Weights of a small autoregressive pixel model: norm layernorm, 43.4 epochs.
Rows from block 3 of a small autoregressive pixel model, named by matrix and row number. Rows with one number belong to one neuron. Each number is 500 + 25 x the weight over its row's rms, rounded and kept within 0 to 999. All counts start at 0. Numbers have three digits each.
After each neuron's rows are labels from the 100 images, of 14976, where the neuron reaches its highest value: "strongest on" is what is common among them. Only what is clearly more common there than usual is listed. The data: Sentinel-2 satellite tiles (TerraMesh). In brackets: how many of the 100, against the usual share in percent.
# fc1: MLP up (model.blocks.3.mlp.fc1.weight, 576x192), inputs 64-127
# fc2: MLP down (model.blocks.3.mlp.fc2.weight, 192x576, transposed), outputs 64-127

fc1.251:519529489533531539506502508511502495541464560500534514506479496550486499483471520484491499557528501515526439497466508502511496513528501453512506505517489511509510440499502526501512505534498507
fc2.251:469472535508462512562492470500477498485488527504494512469509487486528534516483496490534519484548483490548505469499544489495526530480478492486533472515464487494489481537514495487497507525529423
strongest on: trees (93 vs 58.6); built area (71 vs 37.5); crops (70 vs 38.9)

fc1.358:508503490503511546502507504521547508521466536503478469546513515536493530486465482489483492536519520503509455532415494473486511477507501483495514484500507526508504447499498497494517499525501527
fc2.358:475488524484514502506504478572554510524492477478510509509493486510493471469517519535487539498509519475523520500504512448521491485480506503505519496505514542471506524452506494495512469492523405
strongest on: main land cover: crops (42 vs 20.2)

fc1.9:452476521477513471511492484486486540511531541506449466479504516528488473571521477498439517500468503501513487495489529532504483464541531499476483516484515505476509499513514543540505486538471504
fc2.9:498469483523507462508482530439473508532481534531510462521461448526471538472509518513568476502470496504496531478500480503527508481519485495504523484452516522493456504483489504492499498557498559
strongest on: main land cover: trees (55 vs 19.6)

fc1.551:537527490501487559510503491525521505538454521502492481501515479583539498487461478485490477574526507515510446511463508496514510487518503474461488499499467507539518429484470498474522524529471528
fc2.551:471477518554504503499468441490471519512533490480486496515508517501520502517537501513519512482549509495505542498531504534508447477477495505479507472493487469482471521504480515509510492489559466
strongest on: bare ground (49 vs 24.3); main land cover: bare ground (27 vs 5.1)

fc1.11:533454511506463499511487517479435505446515464482517483524518515476517487498524506523561488513524476539498567460542512495499482480488439526522483504520476478483492536504541488554482483522511503
fc2.11:484491499490508528507468539473443500487531503497475523516498425473501475515480484551518515513505474492497498518507500524494498472527518495466492459515504452520469464539492513483475541517554480
strongest on: main land cover: rangeland (43 vs 20.4)

fc1.421:490482519483493479536475546491496529504479453512525485555532510550481524554524504528510509513508516522506513512463520485530481463516506492448484515490545497508508540507459576508464499538450464
fc2.421:526475494525473469476505544490523487520460496504532528503460505471493471494518478526506503489486472504523469492503466530522543457516514468523517494436481495468513506477503470498516501520509478
strongest on: water (88 vs 40.5); main land cover: water (83 vs 11.2)

fc1.350:500486510478527493505505532516499501512547487509451491481515484458506519475480473456511499462538543465531486503459477498491501547477523525435501487476517480493474496487491554461524499525499471
fc2.350:527507456507480515510507499519503506516463500554489499507533544520504499513526494515526509543476526482481431514483513469477497505521500493533483564461502535532513531470500497500496453531480503
strongest on: main land cover: water (42 vs 11.2)

fc1.539:443485494511507468510515510510532490499524529479506520478480493487479526504530514502513532428507494490511425493472480531492483502483514519509498515505550512490489520511476469503487488483519469
fc2.539:527472475522483508547514527490491475504486523517463519477542557521489535536480489448498506529525479507506516476540488464499510496532509470480465537483516521493535530504508501518502489498510488
strongest on: bare ground (51 vs 24.3)

fc1.307:445540502463527486494496527500504503494554496492499514467502547454439528508520492515529551432517502480499464517531488485482498493488495535528507505502526543461471536516518461527496476485490489
fc2.307:528491477484497536463491521515521480526511527524487497507507484457501453509544507525474471522486490516449478471508471494497487483492495460486420501485576500505516512459495500518476490476526507
strongest on: built area (66 vs 37.5); water (66 vs 40.5)

fc1.428:522496499524504503497488523428460492478500432502507500529495501473531496503488507502527507489520503513509529470551494488512487505466491488506501486501522479438494540523524521510485493511538490
fc2.428:494481510509534485544529532559499486502472499503454509485502509524498494484516507493479494486505494465487506525497498520511490562548490514494521535511520510498531514504501501526484474450413510
strongest on: flooded vegetation (26 vs 10.2)

fc1.469:476501499475464494507485527547496506502534503490491500512483508533464487530475477525501482516520480513506523509493473494517497481507524523513475475511512502457525492488560539505479510513476512
fc2.469:509520495519507504506487496507521484497503472508543526541510508529473490535452449536499467488515487470501456476499495496495513487473512558465502460518539479511493544450534544529471463505488524
strongest on: main land cover: trees (42 vs 19.6); main land cover: water (40 vs 11.2)

fc1.130:523492506539486477496495496471477505465539463498478503536519492457496509532517516512533508485533482483499593482553517497487492511499460514520489510504506498445481536504541506548521480485537485
fc2.130:482493467481508486552494473507466497479476507486496499454502500484480533460488499486561525509494488498553491507489527483490556547454492504506499498501425524549512473564507543491493523520459502
strongest on: snow or ice (43 vs 20.6)

fc1.155:522519492544511508494466518528519511509556511501501510509500515519526513483566524517557499499510524517498502481531520537464490535544488508506498555525485508477471501488496436485483495521462485
fc2.155:507463481511499448554534499491498478510539503465525499495498564472492528457472489491513505498512465504542584496538548536500516500490489498479498456547489440502554498503508537504503519489513522
strongest on: main land cover: rangeland (52 vs 20.4); bare ground (49 vs 24.3)

fc1.544:463527516501514472500513488459494487454560478496490530493521540441456539503522490506531541472469494479500521497534461532489505493488518537534505471484511500478491578531494511542486496430532505
fc2.544:522467525508541512534500539554533475504483527527485512478530527508475496506497497486472473498526473507503490487537458463529469520501508501483490537477542503472521513474526469519498491477477504
strongest on: trees (88 vs 58.6); crops (70 vs 38.9); built area (66 vs 37.5); main land cover: crops (42 vs 20.2)

fc1.497:476497514496488488523467488499475515499489522511535524489438509553457527554488477513555442540511476538506548517504484509508494440538505472478450513496510488537483547474537524495485527553498493
fc2.497:439511491485506472499491483511504495511481461475519500498491512523471529502493483549497460518473531506513487518518484524532543438516529464524525493503511477487519545525495524499512534513466502
strongest on: water (94 vs 40.5); main land cover: water (94 vs 11.2)

fc1.420:470502502504523423496500511483498505465555489502505523524510515443468531507526516524538529440511506504503529490517487518494484504499488531560500547506517486475469537532523456521462484478498449
fc2.420:507462482510514461535541519534521446502496546473476478461496488467477532470500464458464534517538456504514552520503541510499515512534486506503497522491521489497538517498498498515488505445462501
strongest on: bare ground (59 vs 24.3); main land cover: bare ground (30 vs 5.1)

fc1.397:526452521534457561512518518514488504502478479469512493531486499567578494519479506490511502562519501521501486484483519487494472495509495496522487506525480478509532495511511480498508518541515503
fc2.397:524458504477496502517523493536487505479529501487502512503528483460522515485500479559500529500498526473486532486508561502519517527502490493495512501515495502513496493479478521506492520458491452
strongest on: main land cover: crops (44 vs 20.2)

fc1.459:479493509483501511504521518536519486515509580535510481502498518514484527474487490496479518485482529492521439527436506458508505525493495487502498537498506518523514469502477480493536498523499512
fc2.459:506494485468505485528501495460497497503496492510467503504525514510483519536491498491475497515510462480490494468494468495521479486576519522493469517512526505480508516488480487493509492494496464
strongest on: trees (97 vs 58.6); clouds (96 vs 15.5); main land cover: trees (66 vs 19.6)

fc1.112:486520492506500486505499513548549519523504540526507491492478490562491529514491499492478515520543525503537463517464522516532511502502496514492454532488527548538523451516498459479492505505470525
fc2.112:477516501501485493534496501443468526484503492453570506479471494470497496464505499498525474470488495517522513490519471529509500479460501490502491455525470479503491473539519476505516485500483539
strongest on: snow or ice (61 vs 20.6); main land cover: snow or ice (34 vs 14.6)

fc1.211:542484502514503540511491511492536512520472461496533490526502551485513448481492484515513510544502516499479509470541505459499504497491500486508502467504486510498500489485506468464506502490513489
fc2.211:524532485500512541462503512496514520519488503521512490527489458512500476516517509535466454497486544513476548479523527552523493489437506469478486509514511510536501483496531556500468505466507525
strongest on: main land cover: crops (42 vs 20.2)

fc1.519:476504494490521487484485518471521507476564482523517526522496512406466503514535484522502564438488513499504546493512497525477492491489487535498513500489536510470462533507521488535476477446514463
fc2.519:518487504504530485539554532529524496487479532531464489486489492512464504472512467449448509504478482479493526539511520535529511473554490519508513544503547473502540499495491474528490484465467524
strongest on: bare ground (50 vs 24.3)

fc1.424:515491501458513502509514495505578497518500503521487528543531540485473511479476455479503512500527562470509535508438488527478503475538471474511484493506464499538472485499472478505475508485501469
fc2.424:491505487466542476473540476535546481484494488496499487522467501525471477447516478493462500480508522497517539508513518509493465486462500517535527510499525482510524496452486503497495487454508540
strongest on: snow or ice (72 vs 20.6); main land cover: snow or ice (61 vs 14.6)

fc1.549:515473503517497478493487520428463516484503483517490510510507517441482495522503492515496538475521463477477531492574486483478493475473436533534513539510533489455485556526506534519478480485513486
fc2.549:498478537468530453488523499549505498489523483471506494535456458519497462468508516538476543496515497500519504532470482547472458516531514514523471477495522494499508500440488484485513451474479495
strongest on: crops (78 vs 38.9); built area (68 vs 37.5); main land cover: crops (42 vs 20.2)

fc1.137:485504487486520454474488470519521512489556484498499511504531546448443536523513487507487517455526534509507532511469497510514515491458480509501497497463535501517490504503526477514469491463515491
fc2.137:527536435480525477471507501489536506491484463507517476515475493546465459469499515484483477509462542505446505535505463502468457463486510489506476536498509518522506528485500504502503467511475556
strongest on: snow or ice (47 vs 20.6); main land cover: snow or ice (36 vs 14.6)

fc1.229:476513509491513465489489504523540498482554500521490508501493483444488527485553510524507532442524521489496494509489482524506507505504532538541503491487532538486485522501534466514474475462502482
fc2.229:536457525507495474453504500561512497457484470534485504534532529503483502504490541505498507539483505501474472491519481412479499489482487481518505526437508518489475533440489530525511540497516489
strongest on: flooded vegetation (35 vs 10.2)

fc1.487:479486504511518445499493501468456491457496469500486486518507474520500496524518508519518497427545488512519531515526493499513484513486476507494499505491529523436490523505519551544506467493510476
fc2.487:508509477501521490571511507470548487514484509491526493482482500511509505484493513478498484480524466497494465529452499525513553504486497493481557488488506472492534498551532472507469481504474555
strongest on: water (68 vs 40.5); main land cover: water (35 vs 11.2)

fc1.309:493468508521519454507496520497482484471502530479518508531489518488492512512557506529494500466506469459470509454518497532518492542530524503495484493495519482466498535484446540486496485487535485
fc2.309:499498493488517466545498463472516489510476466524498492490479515566479510496445502464525520501516485534471530493497477534486452491529504543481432485494485508481529513522510474496535485550496510
strongest on: built area (62 vs 37.5)

fc1.410:489529509489511498491486522457497511496540498542514553493530503416467513534472514488511531456556483541517534517527494520489491504491482537503495501480516499478504516526518508517462487462522514
fc2.410:488509461483505513496518510459572506502467487512538484477477505515485494539504519461510484524472477501514481506481476485481488464467481489442481516512493529472493534534539496499516491523482500
strongest on: clouds (50 vs 15.5)

fc1.43:523455491496499536505511504480524490509447524514500480519468520596536549448500487484506504535527532515518488509495498428528504536475516461440514485499502542469511470490487535483546508547473503
fc2.43:463447523459528477567479477524553513489468469483483498510486502525487510483464512510491540480572496511517517502504493547497439518540514513497493511514487505505492506494507473500531498480467460
strongest on: crops (68 vs 38.9)

fc1.482:509495516544509505499504527476474478458549465467480512512485476464530497493510506484531500478516501491495510492543484556508484535515506527489488450498506479484514531501487556485483506474576490
fc2.482:489467502561488469512501513519493485473487479506503511478536511528506524506452493447514507519517483517503479528508489424489514518530495515490511517452467516457515535500491487500502519535482479
strongest on: trees (89 vs 58.6); main land cover: trees (59 vs 19.6); flooded vegetation (32 vs 10.2)

fc1.238:442513507454549477487507498540514486519526551526505507479488494454435513509501491503472514465478514497516449525471502522495512522503524503482512525481524546529485480508501500501521502494506487
fc2.238:506546455495449522480497484436453493481497515506498502497506525485522527526511493472511478533495482492488448481473492467472547492509500488520489488494498488509470481525488509491492486534514531
strongest on: main land cover: trees (40 vs 19.6)

fc1.91:470514508505495484495499517517546497522551531516504503490509528466475534530532499514499534467487499462498508522510497504473495503505506530516494518501540532488481501502495475519478486483488507
fc2.91:503468513488517518513535504508522479508491523479493498508493506500463490510510466459463547514521463496511556537511517547516505475553472499446453526553536484474539502483507491515526485483483450
strongest on: bare ground (74 vs 24.3); main land cover: bare ground (28 vs 5.1)

fc1.266:503492500502530547512510504513593488538507523544514502538474521537506526452489498486476505555488525477510460510445497502503510529518519482464492469504494494517522454489481469460519508496493507
fc2.266:481481497501522476520484481515543500500496446507521518521506514562474469475479528523460496494504500522470534519529459505524464459473532497497469530468506521505495512479501496503521525471508495
strongest on: main land cover: rangeland (42 vs 20.4)

fc1.31:467529501497521477492506512521554494502538558535512500468493510457464526513507496496483520480495512478508502531478491513485494500524515513527497519504509523505488475501485482516483496478508500
fc2.31:468460541537483493503507520485497469505492542464525501477506513468488523498487453462483528492520457501510543501500514476535539442538470491480513495542510445466539479503518463511532501496527430
strongest on: clouds (74 vs 15.5); main land cover: trees (60 vs 19.6)

fc1.419:496510507517477519507516514494531508469485502504497500506525508473497448500485481498542507506498441464526466512525517439524491459505497502526465463484465509534490484526506438536477535540492425
fc2.419:519506515498535485532469464488485487501491454484479499511499519514477513541509465479491486503502448498505460511443497493510476494520511485485496467502524442496527577425543525503505483502446518
strongest on: main land cover: trees (66 vs 19.6)

fc1.246:526506516524494540506473492530485505520476512510464501501445485470454513534516480464496501500479472519506454504480489448489492493521501533461509502485537501550562519474518495504475509532456434
fc2.246:536513470492520506473532459466467485509520506480459494496507509524508505505525518528482486433483476472461502481522506531412516521504476517490479485491491531521483486481511502484488507520542550
strongest on: built area (62 vs 37.5)

fc1.529:503491496492457539510478538476499526495490432492511522542475533460509447547515481503502509493509506497494495496472535529504491485519510532458480459492533520493513492485494470494494484462546506
fc2.529:515539449508527530478479488462538541497486482517506484479504519520473476524509522472494470504445469465463461532492488517496533481444501506457482514494516537513472533535490527497496504520515535
strongest on: built area (63 vs 37.5)

fc1.55:516508477528513521501512505483539510518471508505497501531520536517479495474481466474495494526545546542497433497470490478527514466514518488477503502499502533510498423498473504473505514517504505
fc2.55:463478535506484484550509526525512501493504500497492535471541512460531524525515508484508480483519483477543496490534496485513521541480508476511478469500495515483500504476519510506490482469502434
strongest on: crops (72 vs 38.9); built area (68 vs 37.5); main land cover: crops (41 vs 20.2)

fc1.208:506494508491506566506527514485416510493470526516509526523516516503495529493494475511522494510536496550524524504525489465525505519459519490483496500492471510455512520528458527500514508513480509
fc2.208:509451526506540552488487529509521526512479508532484495526519528487527511529511504538473547519480448499516472508498497498516475479581511511490458506477525522508501541484486506507496507511506426
strongest on: crops (66 vs 38.9); built area (64 vs 37.5); clouds (35 vs 15.5)

fc1.425:543464513497478550507513519475473505485468448502497469535503504527549465499480511483511459554514475513495504484532508476513489504489507503475492487522485485485526498502513492484528513530524534
fc2.425:530553478487510529452488483474495531495497496497505501493464447499508463494532522553483484493482523493425496504483486547525473515489517499497493516510496539524470483517510533491466511483471523
strongest on: main land cover: rangeland (61 vs 20.4); bare ground (49 vs 24.3)

fc1.140:506504505453479526486490497559516521546475536483513486494498495542522473505500507489499500503511516531497472480444529512490490466513478504468506518511504526565506466479512423476488501539519520
fc2.140:504510491497472491489488503481473507490535482504473497519534518497521523524513528507532470513465529471469444466511447460490511504494533467520468459495471533528463531482470510498493515531533505
strongest on: bare ground (66 vs 24.3); main land cover: bare ground (38 vs 5.1)

fc1.416:469483514496521497501542469484512501468511443486502522467542474520508503486530496486496520524493486500500481527489507481489482500542501471491462525516466503479500490494550551518496540468510544
fc2.416:493467499523518502484468470541491481483488493490511531469493446483494519507496500499465518553486488489466488527510477504478478513482503482489480544499500504489475520488550534507510466503511542
strongest on: crops (77 vs 38.9); built area (72 vs 37.5); main land cover: crops (53 vs 20.2)

fc1.394:527493494509546524496478494516513494499473518522502465535541498521517504493470506463479415541515501489518477521510515496522500521505552469453500468510505510475510447486508543468556506520496535
fc2.394:477519488506491548539493489438500494481476506506511498460498492523517516517471493494509487488495512520449472498461505477498526492482494478481528520500442517509486514550534501503492500530473507
strongest on: trees (91 vs 58.6); crops (84 vs 38.9); built area (73 vs 37.5); main land cover: crops (49 vs 20.2)

fc1.455:489497502466511523527473512481470531510531516517506501483494475533471526501513547458526500509455474552489520489499509490485474493533554399470491510519480458516515518476480523479492492516497480
fc2.455:509491553526476481447479535509513469488471548504497512507510512469506466520527477531511496540519513487515475555520510527521538483522451545505528499465513517510483494503503459497484538469492473
strongest on: water (66 vs 40.5); main land cover: water (37 vs 11.2)

fc1.321:542478517529509512525516496523472496437490468489482482511513502547531492503492543487515431555546507529492552488520525474480493532492484488497503476512455484462524492493514546507542523534514519
fc2.321:468485514515471502527460469498481529504531481470560504518519477498515479510448517548554508495490523508531467505490497461497535524436504483497488460485437517512456514516496553480508525544516485
strongest on: main land cover: crops (42 vs 20.2)

fc1.203:462548486475517487487493513524561523528544529529488513493501515452456547504503474499482542466522528497506485519454501522494505492496498517505509498485531536512476470505498468507479491469496499
fc2.203:500516475488516521475502491511517511486436476476462487505495506538463448525533523467487514543484521487491471515528434461465488475508492498513492529486514523513500551502521521514526472510474504
strongest on: main land cover: water (37 vs 11.2)

fc1.388:484485501489509480493488464486478495495476444499485483516512478521517470497465485492523480507464492499501473512504498519521501507482493494471482515486503500519521510514481522484526501520482520
fc2.388:541543497482496517531526501475563497491486491542486498495504497526526505497546518497453483506477503459511492545462490504510461526481514518473490518469514499493506509478521467516505430504459527
strongest on: water (66 vs 40.5); main land cover: water (39 vs 11.2)

fc1.5:518455513488460496492523517470476444463496477497538455497478453531494498504493532513501500542457498531526539486514549507504496489496482507498468507546470530509518488489534521516493501486526478
fc2.5:500464529478491494503452504501471491517511519497484528532498455537511482530494497502494541479469466483533507546457522524507576499542502490476533486494510492505506469520505475491501486516523459
strongest on: trees (89 vs 58.6); crops (84 vs 38.9); built area (73 vs 37.5); main land cover: crops (51 vs 20.2)

fc1.75:475514494474511533501511495551562498554505544527499502461503494520502497504478477496482492514492519464499455545439497485490493504503510472474505512504497513539499445491463476487511517540480520
fc2.75:494509502537490534470520494496473509466502519478451513523491500489501497481553488502462505514525502480500488507510479516476485450547499486502505501508531453485472486488467488516508497482522496
strongest on: main land cover: trees (48 vs 19.6); clouds (34 vs 15.5)

fc1.271:525470521528494489504511514456460497455504453470516492534494516488544475510518527513519501506491479498496580480551507484494483527472502503499491478509487473453515559510522526503496486492522476
fc2.271:486469507482539465517498514548527490515490495502456494506479455520479487455479500505485530467500504515481509521484491516527483517538511512491496509486507517498531518481496503494479493478447509
strongest on: water (67 vs 40.5)

fc1.163:537492524477463519519503530486526482526488497485498487517504525525506546460501504471480438509541515495500491504527514494534499450495481473538501496520484480525451553479509469481521519418502501
fc2.163:445501495500480520477487508519509494518489560463505495502459481466464524478489491513518466531489555484489487524446504471493524489494504479506481506518488516481548477480495487485520523510506481
strongest on: main land cover: rangeland (42 vs 20.4)

fc1.540:522529494542541494501494474444478494455484471490483493534475466523505494503490507495485485550492509530504516496528501519509512505515522473483506502499493473470495519519484516487533512453496467
fc2.540:464470523530493444504477501531450481521528523464511506487512532490536561478463491470543508454506486481533510488491549534506539535486495499526529463489463520492509476505485470484493553512479478
strongest on: main land cover: water (37 vs 11.2)

fc1.508:477505495489500540518499469551556481550491538511493463509506499534502501482505494506493487539481506461509426510458500511499504493517527491479499504509500528545506438483494489460517511529495547
fc2.508:480484545509461534480469523469473535471512505486478538498512506497504471551487527506505473491522493493540480485541422496486479484529502491494463456521498473466459503477513466505538528514541457
strongest on: clouds (84 vs 15.5); main land cover: trees (48 vs 19.6)

fc1.346:519475510520491480492471528481464509464547478487520493531521469437491489505512542541515541474497474544478541471525514515472490481456435550524513515486524481451497532525554530538484481492542484
fc2.346:516447516500496500525511544507474486518469519521471503458501485516490475523466487495521538517498500475501463536489500497478505501581513490486459482496511511498531519493501505502498473521474438
strongest on: trees (89 vs 58.6); clouds (78 vs 15.5); main land cover: trees (46 vs 19.6)

fc1.338:460467497513512497508467501508494519482487516518469495456502501556461539533527476493454474556489474513535476515499517499507499469504509515494503514512514460489531491469508536466495533497460507
fc2.338:487488490534497529524523509522484489503514523486524507510537455556513471515502507505529457519495477494481538517474490454512465485438496520567495513491495487525505469462488515502493539449464536
strongest on: bare ground (62 vs 24.3); main land cover: rangeland (44 vs 20.4)

fc1.451:554524483515462560503486541502497539509479519507494488469510552494493513519473492474497493564501511470514497489479515506510491497513489510524489516516494461511499463493478466505479500505485526
fc2.451:494499509493543506505498491522525486517506516469496496548491488513475489504526477503442525516506484471548551525514519558535515474512499525453522500552509515483545485483493508482497502494524491
strongest on: crops (66 vs 38.9); main land cover: crops (42 vs 20.2)

fc1.530:517488513500505513524457524442518489504451514467490478483480494533481514486513495482568509542492505509509539524461507427516497484571488483483490547498499497547503478445507439485503521535454476
fc2.530:500495512510513530453480498449499493505507476500533476505540540521484525478525514524506502445528502491484556486531489528482488497474514499509484476514480485504488494534509516478508504455502454
strongest on: clouds (61 vs 15.5); main land cover: trees (52 vs 19.6)

fc1.264:470475502480504533496514525539545510520555528515508501481479539503498521467527503519518515471489534498520475515431502499483485518504505508509507524503511505507502488496501460502474496519520498
fc2.264:490500500495506487468529517477504484470496503474475504504483528487511474493510475496472521552533492482484486474519504488525485442549493488524453526532542472513499529460481495512510525478528475
strongest on: clouds (96 vs 15.5); trees (93 vs 58.6); main land cover: trees (58 vs 19.6)

fc1.260:442507493463527478502500501513540487506525521498508516517481508433431505500534498543485523466461510488500471517478483514463496476476506514510545496517537516508489487488503482469501500464512487
fc2.260:533526517499480553436497522500540489503490517526474506508502506519503499545534520497495505541473489480480421513478466460490502457499502468518450509466549504488466533460474461520505495502532476
strongest on: flooded vegetation (33 vs 10.2)

fc1.187:481515496488518505496509502472509487511495454507462514499551527532522497486522519493494486513523501496530500507516476420548509470482483501529510476509517515516517489533499541497509527479498487
fc2.187:484487497481504478487500490511478506491540535525508454491473505491511498506493532505458500496482516470431471504513549520481472506538510492508483522518511473525508475485488502514512461542485560
strongest on: snow or ice (78 vs 20.6); main land cover: snow or ice (72 vs 14.6)

fc1.466:495523501478506495497530509519515497513479478502494506519515514547471486498478534499516471546482487507505471474523500486503498460510484493524456508499486528488500533527514496502494494507479511
fc2.466:486507426501511465480513517427453489483518509514494494494541514513547494509514500531515527471526543493497515476485511490464481562497470484496505453507519496483526436520482508499488477454540501
strongest on: bare ground (51 vs 24.3); main land cover: rangeland (49 vs 20.4)

fc1.554:469499526479520471506522508485497484463573469493522532493493480403484468489529521525534526442464515474500540497517467505472491519498514522507498493488496470517491557500526506506488488470485471
fc2.554:516533496488495512484493523484520490519492496552517511487529490457498513526491504478480454516460458514426467492502441465511479478484516492487439529474516475480487491469499501502480502466527549
strongest on: snow or ice (66 vs 20.6); main land cover: snow or ice (61 vs 14.6)

fc1.177:472511492470499499498509485559554493527489535516485496461478485527495495503485502492478496518468510468494420527448490498507499488508524492483511508503517516547519452486483452479520522516485542
fc2.177:536518490538459526407479483502470511478526477507491507517516498484475476526519531492478466524513511478445489497513435468501486459516497484507444507479522485494445513464476521486518500510565508
strongest on: clouds (45 vs 15.5)

fc1.342:446536496496503479500546507542517500505513541498503491514474497485492492471500501445535442544469461512508496486496498544504510458504494500521505483504483491465553479465530510496497519500479500
fc2.342:543476520507503500512497486479492481493498468486505508505506499540498523521482493548464529468538548506458488548526501469487447507490505477506495503487513512562431528523495503510512476509534524
strongest on: clouds (58 vs 15.5); main land cover: trees (43 vs 19.6)

fc1.324:455508501492510444486500524472517508481557485514498502497492509430455518526528507523501547415511499477491510507532503503477497501476495546539516520491539513493474531512519476510475476466524485
fc2.324:528524466461500501445482485496540504508452475515468487483465490528471471505527528472526483526464505520487484497463417473505494505501489499519452511478500521511514505506506550497496477510479528
strongest on: main land cover: water (35 vs 11.2)

fc1.367:473504511453527512495511495528492494503485534526515517516521488474458482513472486520470484530502463450504461539500475501483507484540523472527513498527516532507501499506498437486533496494517512
fc2.367:574502496505500566459510500526491537474498511514457486508498490491508479534528519523486469549483523470486478455543463489500489512498496499498477513508489543521494525484505586518481488501501524
strongest on: built area (81 vs 37.5); crops (75 vs 38.9); main land cover: crops (41 vs 20.2)

fc1.14:519530518505516504513492528469533490520479494462527508487487466541442526547522533489518492549496483490527495496482500468512491365526490495480506501505488473535525524463517515499509518496512514
fc2.14:483501472512506512482486490475466483465490510504497519510507483534530514520486503550504508504495481518485473498499536505501509464460492497527480484504490541441496519513513488497493507529432425
strongest on: main land cover: rangeland (43 vs 20.4)

fc1.331:475533480497510449497492515477445508497497476478511519495441503447464503513512492545490524446442521493510440493510482513523507515477516515528514490462550485484493546516502500486505496459516458
fc2.331:539519492514522532456517491498520514489470490541482475511496513522487486527522515466456476546485463471468462459498479506491486476524490492493488534469551520494463536468469508508472506482501522
strongest on: water (67 vs 40.5); main land cover: water (28 vs 11.2)

fc1.50:473493503455497534499497505520527500511529549527492492493513513496462536481482477488471510494521504485501452523476496474522523474513506486513497516512522545518480453497509473507526505499492524
fc2.50:491476495481449556475469453474461507458474497503442510521511490505527481535522496507492511516498519506494468460497488463492492502505482479513465552512492510527460517498496550496488508509504453
strongest on: built area (78 vs 37.5); crops (77 vs 38.9); water (66 vs 40.5); main land cover: crops (47 vs 20.2)

fc1.88:471509498488513453489496500501523518493545501505496517502526521428448529544514491508473519443509534478496528524472497522486497478482506525531501513492535503501482513494508460511493487452489481
fc2.88:528517452516517523483501502517530505481458473543471488512512519510445468500514492454477478533459526463436469477518448460475479476488492505508446579478517546515492512470464534496499513495508531
strongest on: snow or ice (51 vs 20.6); main land cover: snow or ice (36 vs 14.6)

fc1.258:497468507461478559532515509544544472511463542527506482485507496539510498513472500478499477550583479475507467485463498474520483510506485478477488534540487492529517466499498458478536516560504526
fc2.258:499507456504473490483474486445424515503521521481472490518496498498509516505489495512559489503482502508519497479509495513463519509514515488484474446526465497527489496554478523480481523522551534
strongest on: snow or ice (55 vs 20.6); main land cover: snow or ice (51 vs 14.6)

fc1.136:491516488480560450466503494526531490516544518522516514504535525498479529516521494500502511489520534459530456530505516503500513516474507487505496546510488537524486479493502478503505498535488477
fc2.136:526478488490474486572542512538511493508504477513473504488511501485481501490530500489480462496494512494488555482540485544481448539513504487502462527512513491501532479471518539521492430442478536
strongest on: bare ground (70 vs 24.3); main land cover: bare ground (45 vs 5.1)

fc1.558:529475513501528480498487504482486517466518444488514491520497529521514511480492504493519477513459497492518560502567482506509483527495491510497509471478519474454508532500500515500511492496522475
fc2.558:495483486472535471517526496513494486471464502501452493527484491531483486456484491484494505502568515525477548537499554546516470524508512491483491544515530479528510523528519477523485505470424542
strongest on: bare ground (60 vs 24.3); main land cover: bare ground (31 vs 5.1)

fc1.113:442519501461474496510511503529482524514502517436515499463485515509532497456520556477481463556515497489532519512550503481493488497492492507477509539504508506502533551453476561489499524469520512
fc2.113:501465497524490476470475477475509493513487527504513509506513542479520499511500492493544455497519494514503486490489497554525515533543518515500495500485508541482510512489502473490493469489470506
strongest on: water (83 vs 40.5); main land cover: water (48 vs 11.2); flooded vegetation (28 vs 10.2)

fc1.473:452524489490546471482501523511551494535537522514500500484499510474456543502499498502485534471528517490505448514505502518485513510466506519495529539475541527515481487533490446486501496519487485
fc2.473:554488449488472522506531495517499520487511481494494506508476478490470459513513539518496518504499538522480533473524440485495438499532491469492426533503491499531501527451528539520501442509493537
strongest on: clouds (63 vs 15.5); main land cover: clouds (31 vs 2.5)

fc1.402:457536488501506478493502499518554505513556531528492507466500531490471545508515491499482530466521509474499496514480509508478500522505500514531508524495532528510473491499509482522470488483501502
fc2.402:512500510472495510480516458482502490482483501442499489509451507506489486487538498495519507522495515531562519475496487490480524498494458499504520504536487480505524484546517490505529474494481522
strongest on: main land cover: water (31 vs 11.2)

fc1.210:488504491533516466494495486459468508461515475478488530522490492457473510514557497532524539442512511540522552474517514523498498493500472516525504498492528496477461548511515526536474487431511423
fc2.210:505474502507523508527479479498517483530525515513511497474507521507527550472485485484527528512481477514555449541459539463480565481455494524520536504453508475526510507529477481504503527527481503
strongest on: crops (71 vs 38.9); water (66 vs 40.5); main land cover: crops (50 vs 20.2)